{"encoder_arch": "wide_resnet", "horizontal_flip": true, "tokenizer": "word", "text_encoder_bias": "none", "text_encoder_dropout": 0.05, "optimizer": "soap", "learning_rate": 0.0032, "shampoo_beta": 0.999, "one_sided": false, "weight_decay": 0.1}
Rows from block 5 of the image encoder of a small contrastive image-text model, named by matrix and row number. Rows with one number belong to one channel. Each number is 128 + 24 x the weight over its row's rms, rounded and kept within 0 to 255. All counts start at 0. Numbers have three digits each.
After each channel's rows are labels from the 100 images, of 14976, where the channel reaches its highest value: "responds to" is what is common among them. Only what is clearly more common there than usual is listed. The data: regions of photos with short descriptions (Visual Genome). In brackets: how many of the 100.
# convs0: first 3x3 conv (encoder.blocks.5.convs.0.weight, 240x240x3x3, each kernel summed), inputs 40-79
# convs1: second 3x3 conv (encoder.blocks.5.convs.1.weight, 240x240x3x3, transposed, each kernel summed), outputs 40-79

convs0.37:136097112129168110149103125158110103146154160115133118134142125090174134121164129141125156125116107154115118114145137148
convs1.37:132102139096074153131114101094130128136116172101123141110139119130122124146168141145101156116121128149097152127122112102
responds to: text has "sign" (55)

convs0.78:117120105134159129164093134094131168111123123125128111094131129158122091102093100120169089114157096132122123156152135126
convs1.78:126137095177137114085156124154155099146119177190103151127155161120152088135097099131157078099074169155151160096090081100
responds to: text has "sign" (42); text has "white" (29); text has "red" (26)

convs0.40:136156110121099133139133165143151123096125135127126115100074114163162098125112115141121121126145125132116139140130113119
convs1.40:106124148134117146165092132126088082123103139140107130130141151132160151123165127109094144143125121069117118066116098143
responds to: text has "zebra" (29)

convs0.102:140130102111145072078170134116143133132103120123132195136158140092114173124126096122155079131149103142116104110140169095
convs1.102:120120148150114086170129143113138146104107116125133113119120120094133159119111144123125177134132137128080118150119112118
responds to: text has "man" (26)

convs0.3:130142129096089151089141125083103074120150115148092105122111146105103176113074111135110168126149140139094113132148117119
convs1.3:114179140116167083153147144128121131133138150110140149124116098143129133143145133181120167113148154085141144119092164100
responds to: text has "man" (30)

convs0.178:135143147102082182157140163109148110111126141123116099144159148137110137146136125143137145101136140099125113130170110131
convs1.178:123144123165148104088122113122091127089127096116115107103150143125141160124148135108158121094133108129109093107148115138
responds to: text has "sign" (36); text has "white" (28)

convs0.35:120125162130120137202081142104123116127120163088137123107128176117113130108133089119174146130103096133155138113120085141
convs1.35:128131125155122160101144146126126089153119141147122159107130098117114136159122143175104153164129108121141093106148118075
responds to: text has "sign" (52); text has "red" (28); text has "stop" (25)

convs0.234:120110112084130140104127133136113158095114159143123104145138154136148105156138143105129130064157118117139143110128140158
convs1.234:158141128146139129135071103164144154196134130118097149146139146118119096106168098141075127133151121110094114123106109144
responds to: text has "sign" (33)

convs0.30:144121115093123152109109103121102140143149148103127105108123139101160124145121156135066134100130123114117134154127109124
convs1.30:118166125138114145081121139156177100174131134142095162110085148066136136111119150135133133158130114123122128144126160090
responds to: text has "sign" (52)

convs0.47:137105126127119153131117111151151133143107099116129118120125147137114132089118129117132153107132127124094143138104165145
convs1.47:141137130148131120116138182156129144124107118124095126088116186086113134116114128121124135122127106112099170152066106133
responds to: text has "shirt" (29)

convs0.158:102110114142119133129136135131119141105119086116151110113146087059114108171132101116189132143105106147094104126082115122
convs1.158:114151121134122145107160176108172146180136139137124142089143119110113097139090132092119094130107104155133091111129158131
responds to: text has "horse" (28)

convs0.184:123125171119119103124140095122093109116113130137130092135152128113096109123129116113114085118092104131115133115143094110
convs1.184:121097126135123102117130120133129126175144170123080139136109162096114105097091134142118111097104157124126124142109156093
responds to: text has "sign" (63); text has "white" (33); text has "red" (27)

convs0.238:171130126089138185160109153135116123099120131151170059143165126120113116151110120123142150094184112140132078140139117155
convs1.238:176162128116119119158132141161167118146112122120138111134136128075125096113147146174107145115150087128112129171090144140
responds to: text has "sheep" (27)

convs0.71:130111126113129129114140140107134160122104089144166139110159127120139138131141115107152151155116115137156122116103139114
convs1.71:091133142113121136141121141145108162106144112127136153135119102103136154139120132100159141184101108112132134107128091125
responds to: text has "wearing" (26)

convs0.135:149150122149142116082118143091086097126172181132130088140111143077141143136119106184112108097087106114141107145135096153
convs1.135:122143121102115123088111141100096107120138167151127140144111151148138148144129133118113095123120116111113134087119147165
responds to: text has "sign" (28)

convs0.84:133126142133140100116119099101102097114094123092124135180136120101144137127127109129082133121130120138150114140136121162
convs1.84:113136124113113122141124112156138117118138127106129137163150110139088148145134170107156130164101143156145116119108103175
responds to: text has "man" (38); text has "shirt" (30)

convs0.147:105097091108147128082130125088083106109112138116139155196128141155140124108124123139135096130109102132105124144134127106
convs1.147:178149146155138100116145125134097131117110093101129112138162147177131134082138138102145135159143076119150135093107100164
responds to: text has "man" (40)

convs0.29:115137151114133187111123149152158075096152127161115095150120139181156127128116069118070103141134172140126145150126136122
convs1.29:114115120176113105130117130128124112106134110209137121120148117129133140124159127102131107177091145153159108148117093091
responds to: text has "man" (33); text has "wearing" (27)

convs0.155:102124116110099119140119121165130118103087136152147145117109146135090119142126094118137127110130106183120143100149114127
convs1.155:078136132112122094110103123085140128144136157102164148113120106099149125104155128143125138154149127148120134137124110128
responds to: text has "man" (36)

convs0.90:116142154147145096162135139090089119110098122164101134139113161141120120136121141079072097128112194111116121103145118116
convs1.90:102163129115109080140140144125099111118121149168140162125109140126128099123113096122132116129124126177103138126109104197
responds to: text has "man" (31)

convs0.181:135122106072087118156148134139103134130099143128110129102118126123131112108120139113110158156141112155157132155111136168
convs1.181:158143094076144127097108126105102148116162130106128129125107103137116111123143166162135132152071093133178110128110101167
responds to: text has "man" (41); text has "wearing" (32)

convs0.109:108095162125133119130128098107105076103116117147123142147151075150136136132109154089111136163126098167131087115130136115
convs1.109:147099099106095106125102140101136091089142102116162095170090102129113162112131135133144112102146093132160114131137120144
responds to: text has "man" (26)

convs0.226:127132100157145119101104164129111093135126160168136142127110085127119097133123095125129154113136103107147102157113130150
convs1.226:118154164126154091155140128105129110109143138129128184155118149137129116152109129130174125095136115141117125113076178121
responds to: text has "sign" (28)

convs0.213:156119091111124093116110109121130138132118126132162132109100146073128111087124132131131171140175151090133112131083131116
convs1.213:135112116107105147123138133128136163110072115080171137118103118116125132136079130129160102149093103157133135124117145118
responds to: text has "man" (28)

convs0.104:118115147157100143116134104135148105165117129152125061161153115157157097151158141103121128101100145158104139134094119153
convs1.104:125108100152104158117087125130097115160135118127104127154128143153100126133129144119109080127128156130124107176153123125
responds to: text has "wearing" (27); text has "man" (27)

convs0.129:101139148155152123126157095107153165167131086118148152088130117074139105145168128150101139142118137137130108094145151106
convs1.129:131146091113104137185115168115108151145101160169174090110094145115134095135149114140157138148125125116164157152083151135
responds to: text has "man" (44)

convs0.10:110132159108127127144122144113155110131119158124122105126124154087152155135104140117126152095122122101108127153163103145
convs1.10:125149147130159141079133128115116087121151084149140147137113144131142147111141092167129156112123142120121140125151114127
responds to: text has "white" (29)

convs0.207:118133169121121142136111130140130140154146143154118165135183135119150132146121099125124129100121111131106128123163161152
convs1.207:113100104114151082131149100123116117128108143057128106136130113122110106123116128110136109121119125119129106149130154109
responds to: text has "sign" (56); text has "red" (27)

convs0.169:144117152138144102138124121083120127135125141159165127126128134135143125110104156174122135116142157104148091132131123107
convs1.169:100149140125103134130123161102127179144076111127116091113101139160133117120113128107119130162096108119162091101077149126
responds to: text has "man" (45)

convs0.7:168163154129140138122149135135145150104136089069145124091131082094149125125138133147111158099154125141161134111154126166
convs1.7:180145122109172140100099117138143142123140117070145117090163139145119141111122086134127098106154149144096110125151126120
responds to: text has "sheep" (27)

convs0.119:120103186107126126155157108127128178131105104075134155120104116154175106116097133095108122089147152123193148152134134125
convs1.119:118082166133141148140110116147091122149158137121115152112134115156187134094138135085145142114122118122180164120101105185
responds to: text has "man" (36)

convs0.50:137096126127128104117122166085098112157132116153091132140114175094109172103159149141134159111141167122130156126090103109
convs1.50:139076129117125109111151157109054148142130148150095136105105121094112141129113155150104123100101115162107141145071125147
responds to: text has "man" (34)

convs0.14:138101107139131110102099114132134109145131134144112140093098180111163107146189124158137131112128170134151128084109124132
convs1.14:107167133139133124083145139128107128148117150148145097145087166115193132122107103104142118173153119128132141155112127132
responds to: text has "white" (28)

convs0.180:133095115154139146114106110106102134095161126140134098112107125104136110127135116152132136128105088134161133130106112113
convs1.180:113132120125110122138123150125133150139081157189112127108139112111147153120110162107141124157133120140110112115143097141
responds to: text has "white" (28)

convs0.163:116112129149111149109098150148085157140115084094129161124126129079096091158134088116098118154139133127152135130113146116
convs1.163:082178102100138088140131134187085145178120120116157128075135128137088109115087093101147094107136159140146115125130140119
responds to: text has "horse" (38); text has "brown" (25)

convs0.27:124111123123139142136123177146114093124101128118120163118167135147133162120137143163174114105163104105159132161120094134
convs1.27:131149119129117117137124117145111111137111115110115109128144169181101110153125126111098131124130103144127167144119140101
responds to: text has "man" (34)

convs0.162:166098114148130124125164103125113109114151148129142122130064116105143100124100109158144128090119147166102109121104104097
convs1.162:171141103118146119138107129118117091165094148119134114128119153092134116105136180088097152146137136170128122103098120132
responds to: text has "man" (45); text has "wearing" (30)