Rows from block 5 of the image encoder of a small contrastive image-text model, named by matrix and row number. Rows with one number belong to one channel. Each number is 128 + 32 x the weight over its row's rms, rounded and kept within 0 to 255. All counts start at 0.
After each channel's rows are labels from the 100 images, of 14976, where the channel reaches its highest value: "strongest on" is what is common among them. Only what is clearly more common there than usual is listed. The data: regions of photos with short descriptions (Visual Genome).
# convs0: first 3x3 conv (encoder.blocks.5.convs.0.weight, 240x240x3x3, each kernel summed), inputs 120-159
# convs1: second 3x3 conv (encoder.blocks.5.convs.1.weight, 240x240x3x3, transposed, each kernel summed), outputs 120-159

convs0.218 [173 153 118 138 140 106 110 152 114 109 127 122 115 130 135  96 100 117 134 147 161 105 126  66 107 145 115 107  94 124  94 133 153 125  55 141  73 104  53  97]
convs1.218 [160 177 150 153 153 143 149 129 105 138 116  97 115 167  75 132 138  96 131 100 146 175  65 114 145 119 157 147 146 130 162 146 165 214 121 119 191 151 148 135]
strongest on: text has "man"

convs0.182 [ 98 148  84  72 129 137  97 180 109  94 156 178 154 146 146 135 113 106  98 160  91 143 141  44  51 100 153 185 112 158 147 116 113 186 138 129  82 115  78 120]
convs1.182 [187 169  67 121 107 135 132 179 128 110 145  73 101  92 110  85  88 127 125  75 170 144 120  55  99 160 171 124  94 133 161 103 109 129  85  97  81  86  82 155]
strongest on: text has "man"

convs0.234 [160 150 122 132 111 139  87 100 142 162 151 125 158 113  87 114  64 148 144  61  81 130 111 105 120  83  62 191 136 161  66 128  87 131 134 154 120 170  88 165]
convs1.234 [132 154 151 161 153 125 115 110 104 187 104  69 162 120  98 107 138  93 106 113 138 158 146 106 137 171 145  95 120 137 117 104  87 135  89 117 114 120 130 121]
strongest on: text has "sign"

convs0.207 [ 84 119 134 120 160 117 102 112 121 136 198 195 141 116 108 155  82 123 131 102  86 129 108 115 101  94 137 134 173 193 129 169 164 186 100 138 141 118  99  90]
convs1.207 [152 150  83 114 159 116 132  96  97  96 131 115 127 163 154 135 105 107 129  91 132  89 108  99 130 126  43 143 153 149 113 195  94 162 103 133  97 170  86  47]
strongest on: text has "sign"; text has "red"

convs0.10 [130 152 114 157  65 103 123  96 118 133 142 112 143  62  98 149 102 132 121 116 137 144 127 155  90 155 159 116  94 145 157 117 112 160 118 104 191  81 122 110]
convs1.10 [151  98 122 159 135 127  85 117 106 149  93 156 122 125  94  73  81 126 159 136 137  91 122 151 139 115 174 132 161 132 117 188 175 137 113 133 156 124 169 128]
strongest on: text has "white"

convs0.226 [127 137 141  93 123  91 119 141  90  90 105 140 147  97 150 115 122 159 107  91  67 122 148 149 127 158 112 170 105 134 132 200 162 242  88 118  94 103 154 125]
convs1.226 [138 137 131 122 112 164 163 113  92  97 142 130  86 100 147 109 131 101  95 124 137 107  88  84 135  79 161 172 129 134 165 199 128 188 173 144 159 103 123  51]
strongest on: text has "sign"

convs0.135 [100  88  80 152  88  83  98 103 138 127 143 111  73 109 104 126 129 184  98 110  99 124 133 121 115 165 112 148 167 209 129 184 187 230 144 132 102 114 128 158]
convs1.135 [ 79  91  97 180  99 132 125 105 171 154 168 103 125 133 136 133 100 148 152 131 144 146 129 175 106 102 117 196 127 165 128 130 159 209 137 104 141 105 125 209]
strongest on: text has "sign"

convs0.30 [143  93 138 186  49 143 151  88  78 144 139 123 122 112  91 108  94 154 128 135 108  73 146 107 152  91  89 152  98 140 155 132 158 147 161  81 122 165 123 123]
convs1.30 [117  92 141 142 145 150  91 149 154 134 120 148  83 121  26  70 140  99 139 157  82 117 113 103 122 133 177 142 139 112 166  94 148 160  98 147 133 153 160 169]
strongest on: text has "sign"

convs0.178 [166 147 122 100 116 135 131 166 108 133 112 178 214 132 180 152 111  96 126  94 131 107 154 156 121 172 142 128 171 163  78 171 155 193 120 130  88 132 118  37]
convs1.178 [154 142 148 166 114 175 112 122  78 142 112 155  81 127 199 150  63 120 135 150 105 176  93 148  31 117 122 185 101 203  47 148 150 152 105 132 100 201 129 112]
strongest on: text has "sign"; text has "white"

convs0.167 [133 114 177  88 213 128  98 104 157  72 161 175  98 169 107 164 153  76 152 103 148 105 118  79 139  66 147  97 129 121 153 199 155 186  99 109 128 169 124  64]
convs1.167 [134 148 145  81 134 136 114 246 133 118  89 174  78 167 103 161 170 157 105 115 143 155 112 145 158 121  88 155 138 109 130 122 153 109  95 108 169  87 142 168]
strongest on: text has "man"

convs0.238 [123 203 121 124 143 194 142 139 119 161 110 191 165 155 154 107 151 136 201 126 167 115 122 177 108 110 110 156 132  79 102 150 125 102 144 147 125 105 214 118]
convs1.238 [124 197 196 118 174 111 203 129 145 162 120  90 124  65  83 127 100 104 151  94 139  73 126  85 155  69 130 111 119 113 123  97 167 106 112  97 109  86 194 122]
strongest on: text has "sheep"

convs0.75 [106  94 100  98 143 118 128  91 142 119 121 111 149 134  89 109 160 142 124 132 102 120 124  89 104  93  86 188 145  93 112 132  84 134 104 141  68 120  51  96]
convs1.75 [113 121 109 138  93 139 161 106 112  42 121 109 136 162 119  78 171 127 121 109 147  86 101 125 105  99 125  86 143 146  82 122 113  81  62 119 134 133 121 108]
strongest on: text has "sign"

convs0.129 [150  85 130 129 103  39 165  55 116 134 102  71 126 125 123 141 136 109 117 128  80 103  78 127 125 157 114 125 107 190 169 105 106 106  39 132 115 117  95 211]
convs1.129 [138 157 131 134  98 105  86  70 132 101 116 100 136 174 165 127 122 159 119 131 106  66 108 145 151 104 134 190 137 118 106 129  87 118 132 112 136 120  84 113]
strongest on: text has "man"

convs0.71 [ 96 103 149 110  87 120 121 134 113 130 126 174 129  91 104 112 154  89 104 126  94  98  56 158 153 102  81 113 157  91 118 228 181  98 125 124 150 123 134 147]
convs1.71 [116 110  96 111 140  93 104 109  96 145  88 137 118  81  99 142 125 108 148 104 117 133  97  96 152 229 136  60 146 121 122 190 131  78 113 138 113 110 176 151]
strongest on: text has "wearing"

convs0.225 [167  96 128 106 131  85 133 101 120 149 157 113 119 121  86  76 150 134  63 135 134 124  74 146 153 137 134 171 163 110  79  39 143  99 138 125 109 118  91  89]
convs1.225 [ 83  67 148  74 124 130 131 126 107 149 161 119 137 136 129 122 167 121 166 114 107 140 128  63 111 134 108 149 146 108 146  90 131 100  62 103  93 105 181 134]
strongest on: text has "sign"

convs0.78 [167 117 129 146 136  73 118 144 115 133 170 131 173  77  81 130  95 122 138 140 107  78 124 162  80  99  77 194 162 168 137 112 140 139 131 108 106 117 126 114]
convs1.78 [134 130 142 103 138 127  94 132  84 102 178 130 134 130 110 104  51 145 135  65 125 144 152 145  87 148 102 163  97 138 124 132 209 104 151 101 107 156  70 122]
strongest on: text has "sign"; text has "white"; text has "red"

convs0.35 [ 67 194 107 112 118  91 100 157  89 136 164 168 148  72 159  51 113 164 134 107  66 128  99 173 131 133  86 154  89 192 116 134 119 126  98 163 101 116  87 132]
convs1.35 [ 58  64 136  89 112 152  96  70 113 148 156 199  82 169 125 126 154 103 111 138 150  91 128  41  66 145  78 180  73  73 119 163 167 122 115 105 183 169  88 112]
strongest on: text has "sign"; text has "red"; text has "stop"

convs0.163 [ 93 117 162 150 149  86 128  92 114 133 151 127  97 144 136 136 115 143 105 134 149  98 130  94 115 103 116 132 121 131 141 119 127 150 108 108 133 123 182 124]
convs1.163 [ 99 135 138 136 135 120 157 185  98 107 157 123 166 147  76 128 139 173 129 116  92 117 185 121 108 142 139 136 124  94 117  95 102 126 105  63 182 113 117 167]
strongest on: text has "horse"; text has "brown"

convs0.14 [168 146 144 188  99 117 127 121 101 103 128 106  80  56  93 129  96 156 150  79 177 101 138 104 188 203 155 123 109 193 113 189 137 105 165 109 130  53 167 122]
convs1.14 [151 166 174 138  71 135 151 172 140 105  98 156 115 161  44 140 127 157 122 120 191 124 122 104 181 157 199 148 128 160 158 107  92 141 168  81 156 134 121 146]
strongest on: text has "white"

convs0.47 [161 149 116 169 113 137 192 160 119 148 132 125 111 145 120  72 134  95  87 105 105 111 132 112 125 138 123  84  61  95  86 163 136 103 182 102 101 133 140 196]
convs1.47 [123  92 120 120 151  75 112 135 111  93 100 146 147  66 123  87  98 128 128 117 111  92  38 168 135 103 115 121 145 117 113 155  86  71 118 163 101 146 132 155]
strongest on: text has "shirt"

convs0.184 [120 141 111 165 117 111 129 104 160 136 193 110  59 110  92 119 101 142 145  99 141 128 133 146 137 137 116 184 135 161 103 144 123 166  99 112  92  77 160  96]
convs1.184 [ 47  97 125 111 140 109 181 130 118 162 167 121 190  98 111 169 161 168 114 120  94 161  81 113 132 125 112 108 152 169  92  92 173 109 146  95  86  83 126 198]
strongest on: text has "sign"; text has "white"; text has "red"

convs0.37 [170 155 139 147 103 123 161 140 171  96 182 159 163  73  72  97 140 114 107  89 103 156  99 137 182 102  77 129  90 212 145 157 109 201 158 126 136 105 140  93]
convs1.37 [162  97 124 147 179 152  96 113 117 140  47 132 141 160 142 161 100 101 109 156  59  94 113 120  97 133 174 214 171 156 128 100 125 186  87 127 171 143 159 134]
strongest on: text has "sign"

convs0.158 [156  97 146  81  90 160 108 129  99 149 129 119  87 127 130 113 109  92 128  48 131  87 135 150  90 188 112 113 100 122 147 112 130  93 155 192 139 116 130 151]
convs1.158 [133  71 116 146 124 164 130 144 102 151 130 142  95 146 101 123  82 120 154 150 109  53 184 170 134 127 120 133 148  72 160  83 146 147 134  93 135 165 119 133]
strongest on: text has "horse"

convs0.196 [ 88 168  89 123  99 157 117 102 120 156 136 142 136 125 105 117  49 125  95  88 115 159 186  95 119  96 139 134 167 128 185 108 134 162 118  94  97 132 134 201]
convs1.196 [124 176 141 121 123 100 151  95 111 124 146 108  74  51 136 148  97 139 144 113  84 119 131 164 128 158 154 172 117 105 128 140 138 145 106 121  97  92  89  87]
strongest on: text has "man"

convs0.180 [166 117 157 116 152  60 129 171 142 146 162 100 190 149 178 129 188 118 155 163 127 146 117 133 124 106  99  70 202 150 113 138 111 168 142  88  85 153 166  99]
convs1.180 [166  96 140 117 103 158 113 107 128  82 122 104  81 126 175 118 179 126 133 153 187 170  88 100 143 135 106 159  90 186 108 156 128 178 116 129 122  96 146 135]
strongest on: text has "white"

convs0.40 [112 125 139 141 140  75 151 113 151 131 100  75  93 157 138 120 138 192 138 161  75 117 137 181 141 151 143 152 156 151  90 101  84  85  91 134 115 165  79 121]
convs1.40 [ 69 117  86 159 211 188 130 126 155 120 126 108 123 136 165 110 113 120 143  50 170 149 147 156 169 216  97 130 143 112 170 111  88 106 157 118 156 151  64 142]
strongest on: text has "zebra"

convs0.104 [185  99 123 147 133 147  93 104 133 105 112 145 136 113 151 208 102 158 138 136  86 142 126  78 103 126 110 156  83 147 102 145 162 148 150 128 112 133 192  98]
convs1.104 [148  64 208 143 121  77  98 165  83 156 153 135 122 167 150 119 112 116 123 158 135  67  66  91 111 132 161 149 154 168 155 131 167 167 107 121  75 160 174 111]
strongest on: text has "wearing"; text has "man"

convs0.7 [169 112 127 135 173 170 141 155  79 127 127 129  77  86 159 144 150 173  84 112 122 120  74 108 139 137 118  77 148  92 147 141 125  99 126 113 157 128 139 115]
convs1.7 [ 78  94 136  57 123 144 173 147 178 128 152 151  99 125 186 116 170 170 181 109 133 160  86 125 124  71  95 111 150 122 143 132 112 140 139  94 136 137 131  76]
strongest on: text has "sheep"