{"model": "contrastive image-text model", "text_encoder_causal": false, "text_encoder_inner_norm": false}
Rows from block 4 of the image encoder of a small contrastive image-text model, named by matrix and row number. Rows with one number belong to one channel. Each number is 200 + 40 x the weight over its row's rms, rounded and kept within 0 to 999. All counts start at 0.
After each channel's rows are labels from the 100 images, of 14976, where the channel reaches its highest value: "responds to" is what is common among them. Only what is clearly more common there than usual is listed. The data: regions of photos with short descriptions (Visual Genome). In brackets: how many of the 100.
# convs0: first 3x3 conv (encoder.blocks.4.convs.0.weight, 240x240x3x3, each kernel summed), inputs 120-239
# convs1: second 3x3 conv (encoder.blocks.4.convs.1.weight, 240x240x3x3, transposed, each kernel summed), outputs 120-239

convs0.37,172,165,185,217,237,186,155,187,229,172,291,182,162,132,122,225,167,294,198,158,186,152,199,238,144,136,157,229,233,212,207,187,120,286,152,254,235,268,184,152,223,243,244,206,190,249,183,235,202,158,242,218,196,214,184,174,248,176,102,154,159,202,164,245,256,167,164,219,127,215,174,181,154,285,176,214,187,134,164,121,237,171,222,103,173,188,197,240,255,159,216,200,208,209,196,186,188,140,185,212,202,189,223,154,242,243,221,143,140,118,232,265,238,258,199,190,185,215,210,201
convs1.37,235,257,188,236,242,284,209,202,219,241,212,243,191,299,257,222,196,157,214,193,192,128,202,177,168,249,127,216,147,205,229,176,150,255,169,182,206,241,261,196,235,199,232,258,123,308,182,172,202,161,248,187,236,168,282,174,282,213,203,178,228,149,222,228,249,157,164,167,261,209,203,242,152,233,229,157,237,218,195,219,227,213,202,204,101,148,233,197,257,185,216,143,261,225,198,208,250,177,222,196,217,160,248,224,214,178,211,220,252,137,184,189,159,268,193,201,172,163,174,238
responds to: text has "sign" (36)

convs0.198,211,147,224,226,236,260,242,147,208,199,211,138,205,218,174,239,208,199,199,229,201,185,249,188,209,227,163,210,217,263,198,200,257,223,254,125,175,213,195,232,179,198,164,277,194,182,237,202,199,169,148,175,238,199,169,215,189,210,178,222,184,220,236,271,154,207,181,197,150,278,140,264,175,142,210,205,170,224,193,209,211,290,251,156,198,268,167,221,348,131,147,148,217,251,159,225,227,180,136,222,195,191,187,161,188,178,214,201,206,142,194,178,172,206,143,208,190,139,236,202
convs1.198,178,239,157,198,168,216,246,213,167,178,108,144,183,204,98,181,181,234,221,245,218,197,188,240,293,231,130,195,205,234,244,154,184,199,197,212,153,247,277,263,251,202,175,223,140,247,191,178,240,185,168,177,186,188,217,194,215,106,186,214,206,286,274,269,145,166,216,146,199,213,217,219,262,200,241,197,151,276,212,166,283,159,204,194,197,227,180,248,309,182,110,229,213,209,248,182,127,190,216,176,146,248,228,201,192,198,234,260,168,234,225,191,214,155,195,177,170,191,213,156
responds to: text has "man" (39); text has "wearing" (33)

convs0.209,190,300,213,171,205,168,152,179,220,186,217,184,228,231,142,187,244,188,192,206,210,177,224,298,159,146,142,195,142,138,217,160,255,171,168,173,173,213,194,223,169,170,160,194,251,171,240,132,203,185,209,152,167,210,116,179,201,172,204,274,183,152,177,191,200,182,195,248,237,145,197,146,282,209,115,159,248,166,201,176,238,163,169,171,177,309,115,225,201,192,177,197,264,177,254,175,164,189,165,227,164,126,212,171,207,221,202,191,216,192,227,300,214,214,246,194,201,235,166,194
convs1.209,239,282,205,209,167,208,187,175,208,215,227,157,210,221,177,142,250,192,187,240,203,202,196,236,195,213,205,174,262,161,194,185,202,184,250,172,228,219,136,123,245,231,171,252,202,232,212,177,224,164,202,212,137,162,187,208,168,222,242,287,225,183,233,206,223,169,231,178,138,147,213,244,238,223,110,203,95,196,211,237,155,200,201,141,197,175,120,283,226,204,209,163,163,146,253,158,201,197,216,161,205,163,162,297,138,213,261,223,198,188,173,108,192,193,255,188,120,233,151,141
responds to: text has "horse" (30)

convs0.201,219,184,178,186,250,194,234,134,237,263,172,194,241,192,282,174,221,167,191,181,205,145,161,174,243,127,192,150,211,198,215,183,172,167,182,239,189,198,254,213,183,240,199,173,209,131,164,188,142,205,229,228,146,115,144,180,291,238,205,134,227,206,136,230,196,185,225,220,230,241,189,240,211,263,157,221,186,225,204,161,188,267,207,240,137,215,189,145,177,156,208,161,245,187,140,264,174,173,173,215,132,170,248,178,237,210,273,251,186,139,137,156,283,302,184,210,238,126,261,193
convs1.201,182,169,210,175,231,261,206,253,179,289,209,228,213,184,144,223,182,258,184,193,231,133,171,226,254,145,115,194,215,167,243,217,241,163,188,194,236,215,154,249,186,186,176,172,275,135,174,221,226,189,168,210,223,224,152,178,308,302,145,230,204,221,247,194,196,193,226,152,201,202,202,173,243,182,264,213,245,174,165,179,102,224,191,186,202,178,150,236,286,203,222,89,212,198,224,230,277,171,250,134,186,223,259,179,134,217,192,334,232,201,100,203,198,205,247,158,114,220,152,237
responds to: text has "man" (26)

convs0.35,276,189,204,189,263,155,238,173,205,192,262,202,152,164,242,160,136,181,225,187,176,130,215,258,166,183,133,288,254,212,136,212,173,213,206,273,261,195,242,199,213,187,212,205,183,197,204,216,202,275,174,182,224,265,220,167,156,232,226,178,176,149,204,206,262,227,221,212,170,173,196,155,159,210,197,212,185,174,209,251,213,206,78,247,137,235,153,130,272,194,160,221,245,164,200,153,226,255,152,249,240,208,202,189,247,144,247,211,183,220,237,184,184,230,161,213,209,213,239,175
convs1.35,233,208,226,208,255,180,231,203,219,174,291,291,203,139,198,215,122,233,192,232,191,213,208,208,135,227,179,169,262,203,162,151,201,235,208,190,188,136,204,279,187,112,143,218,155,194,158,173,178,202,159,165,129,287,225,204,153,241,183,218,205,146,261,174,253,175,247,182,247,214,191,199,147,187,146,163,206,229,159,216,92,164,231,179,211,245,209,227,189,138,186,247,277,225,172,214,184,231,142,234,275,196,243,119,250,162,220,233,136,139,209,189,166,241,230,249,182,132,202,172
responds to: text has "sign" (31)

convs0.177,143,168,166,317,232,210,158,178,149,192,177,168,249,202,186,244,203,179,219,185,172,245,112,247,158,178,226,223,281,234,203,130,180,173,202,193,173,194,218,190,183,258,194,220,229,214,188,217,206,150,241,208,202,118,146,267,286,213,112,225,317,176,188,200,230,159,201,235,205,158,237,281,137,199,151,142,180,225,229,160,231,232,210,215,272,224,174,145,168,232,198,201,251,234,200,247,276,161,161,251,234,187,159,259,251,185,200,151,192,188,242,141,230,211,200,232,186,252,164,234
convs1.177,205,262,173,234,276,231,198,210,210,154,230,238,162,189,194,155,233,124,195,130,233,188,191,207,285,155,175,211,241,155,222,190,127,210,116,207,159,174,198,312,219,239,190,281,149,159,220,183,209,200,219,274,142,178,156,246,196,203,191,164,208,258,261,229,170,126,318,194,125,176,217,245,186,201,233,106,234,192,164,158,191,168,185,225,164,180,165,171,216,170,106,114,242,217,196,278,177,191,209,219,214,194,184,223,193,156,198,194,197,300,226,171,243,177,191,206,197,199,175,208
responds to: text has "man" (28)

convs0.55,250,266,248,199,174,261,165,196,213,172,205,173,206,160,189,137,158,243,236,139,274,271,216,212,241,111,191,234,212,173,157,202,214,231,218,199,190,171,211,153,198,154,286,252,165,206,227,199,131,120,162,246,256,192,258,241,144,162,211,153,159,174,184,199,144,203,204,235,203,163,140,194,209,182,198,174,218,169,250,215,185,178,147,201,164,162,230,185,167,170,228,171,191,211,181,191,242,168,199,214,230,185,190,189,139,147,264,196,164,279,195,163,248,229,142,214,223,177,212,254
convs1.55,265,234,195,199,198,257,175,154,228,191,190,178,243,200,171,183,188,143,172,143,181,144,183,209,189,163,196,247,217,197,225,176,180,111,171,221,227,201,153,139,170,220,145,217,205,162,185,181,193,218,139,184,164,185,247,195,147,178,172,190,146,246,183,193,240,131,205,140,204,210,157,223,195,174,85,209,239,154,229,244,163,202,181,272,211,221,152,166,228,182,193,249,203,235,253,148,263,193,197,130,249,173,162,225,138,208,224,232,188,176,172,215,164,245,268,245,191,150,256,259
responds to: text has "sign" (39)

convs0.16,221,185,205,231,148,161,221,107,179,198,172,240,186,184,180,183,203,226,260,220,141,185,186,147,189,257,161,245,183,241,166,266,306,198,197,194,170,196,158,221,220,151,295,225,188,262,164,171,140,262,112,113,137,188,212,186,167,208,138,193,189,161,117,196,190,181,182,185,191,193,217,186,101,196,216,169,158,278,178,262,202,209,160,157,256,163,241,248,158,241,198,182,264,179,253,136,296,291,197,133,165,194,234,232,165,211,199,268,212,192,192,171,137,207,224,211,154,178,236,195
convs1.16,189,163,219,232,242,146,292,182,292,208,258,201,187,217,181,139,179,238,195,151,137,228,154,183,263,165,215,254,262,292,167,208,169,237,175,219,164,188,176,172,204,244,228,258,222,152,167,136,198,232,186,101,145,241,269,198,156,153,282,207,272,173,102,218,200,172,188,193,189,109,250,271,131,215,278,181,214,142,153,299,156,195,188,183,214,187,230,253,178,162,232,256,291,218,215,155,174,210,284,263,281,223,272,176,185,127,194,236,207,234,242,192,157,222,233,202,204,138,233,224
responds to: text has "sign" (35)

convs0.73,174,233,185,168,115,286,137,253,221,231,252,188,213,181,238,227,213,140,249,225,223,157,224,222,167,199,181,160,214,255,175,228,216,234,219,230,142,213,240,24,203,223,206,242,160,214,182,224,135,207,206,139,209,149,212,251,235,201,182,223,171,140,199,252,176,168,236,182,138,245,167,185,175,265,174,199,204,161,219,186,184,263,133,190,182,252,211,137,182,200,253,172,200,278,132,146,167,248,198,222,261,219,222,214,276,233,205,193,152,189,231,222,202,212,185,163,194,160,236,171
convs1.73,211,192,180,231,203,187,224,194,229,219,244,145,202,167,292,234,169,209,185,222,204,229,174,265,177,236,204,284,198,218,236,212,245,249,187,223,197,203,225,162,165,233,234,198,160,214,181,165,221,260,187,172,134,215,281,204,212,192,234,187,218,188,114,138,164,170,201,153,162,236,219,155,146,173,152,189,175,187,226,199,239,170,206,213,194,152,209,147,157,193,157,297,251,196,166,189,204,193,234,189,249,148,155,158,190,246,215,205,206,235,235,183,166,197,234,144,167,211,232,230
responds to: text has "sign" (26)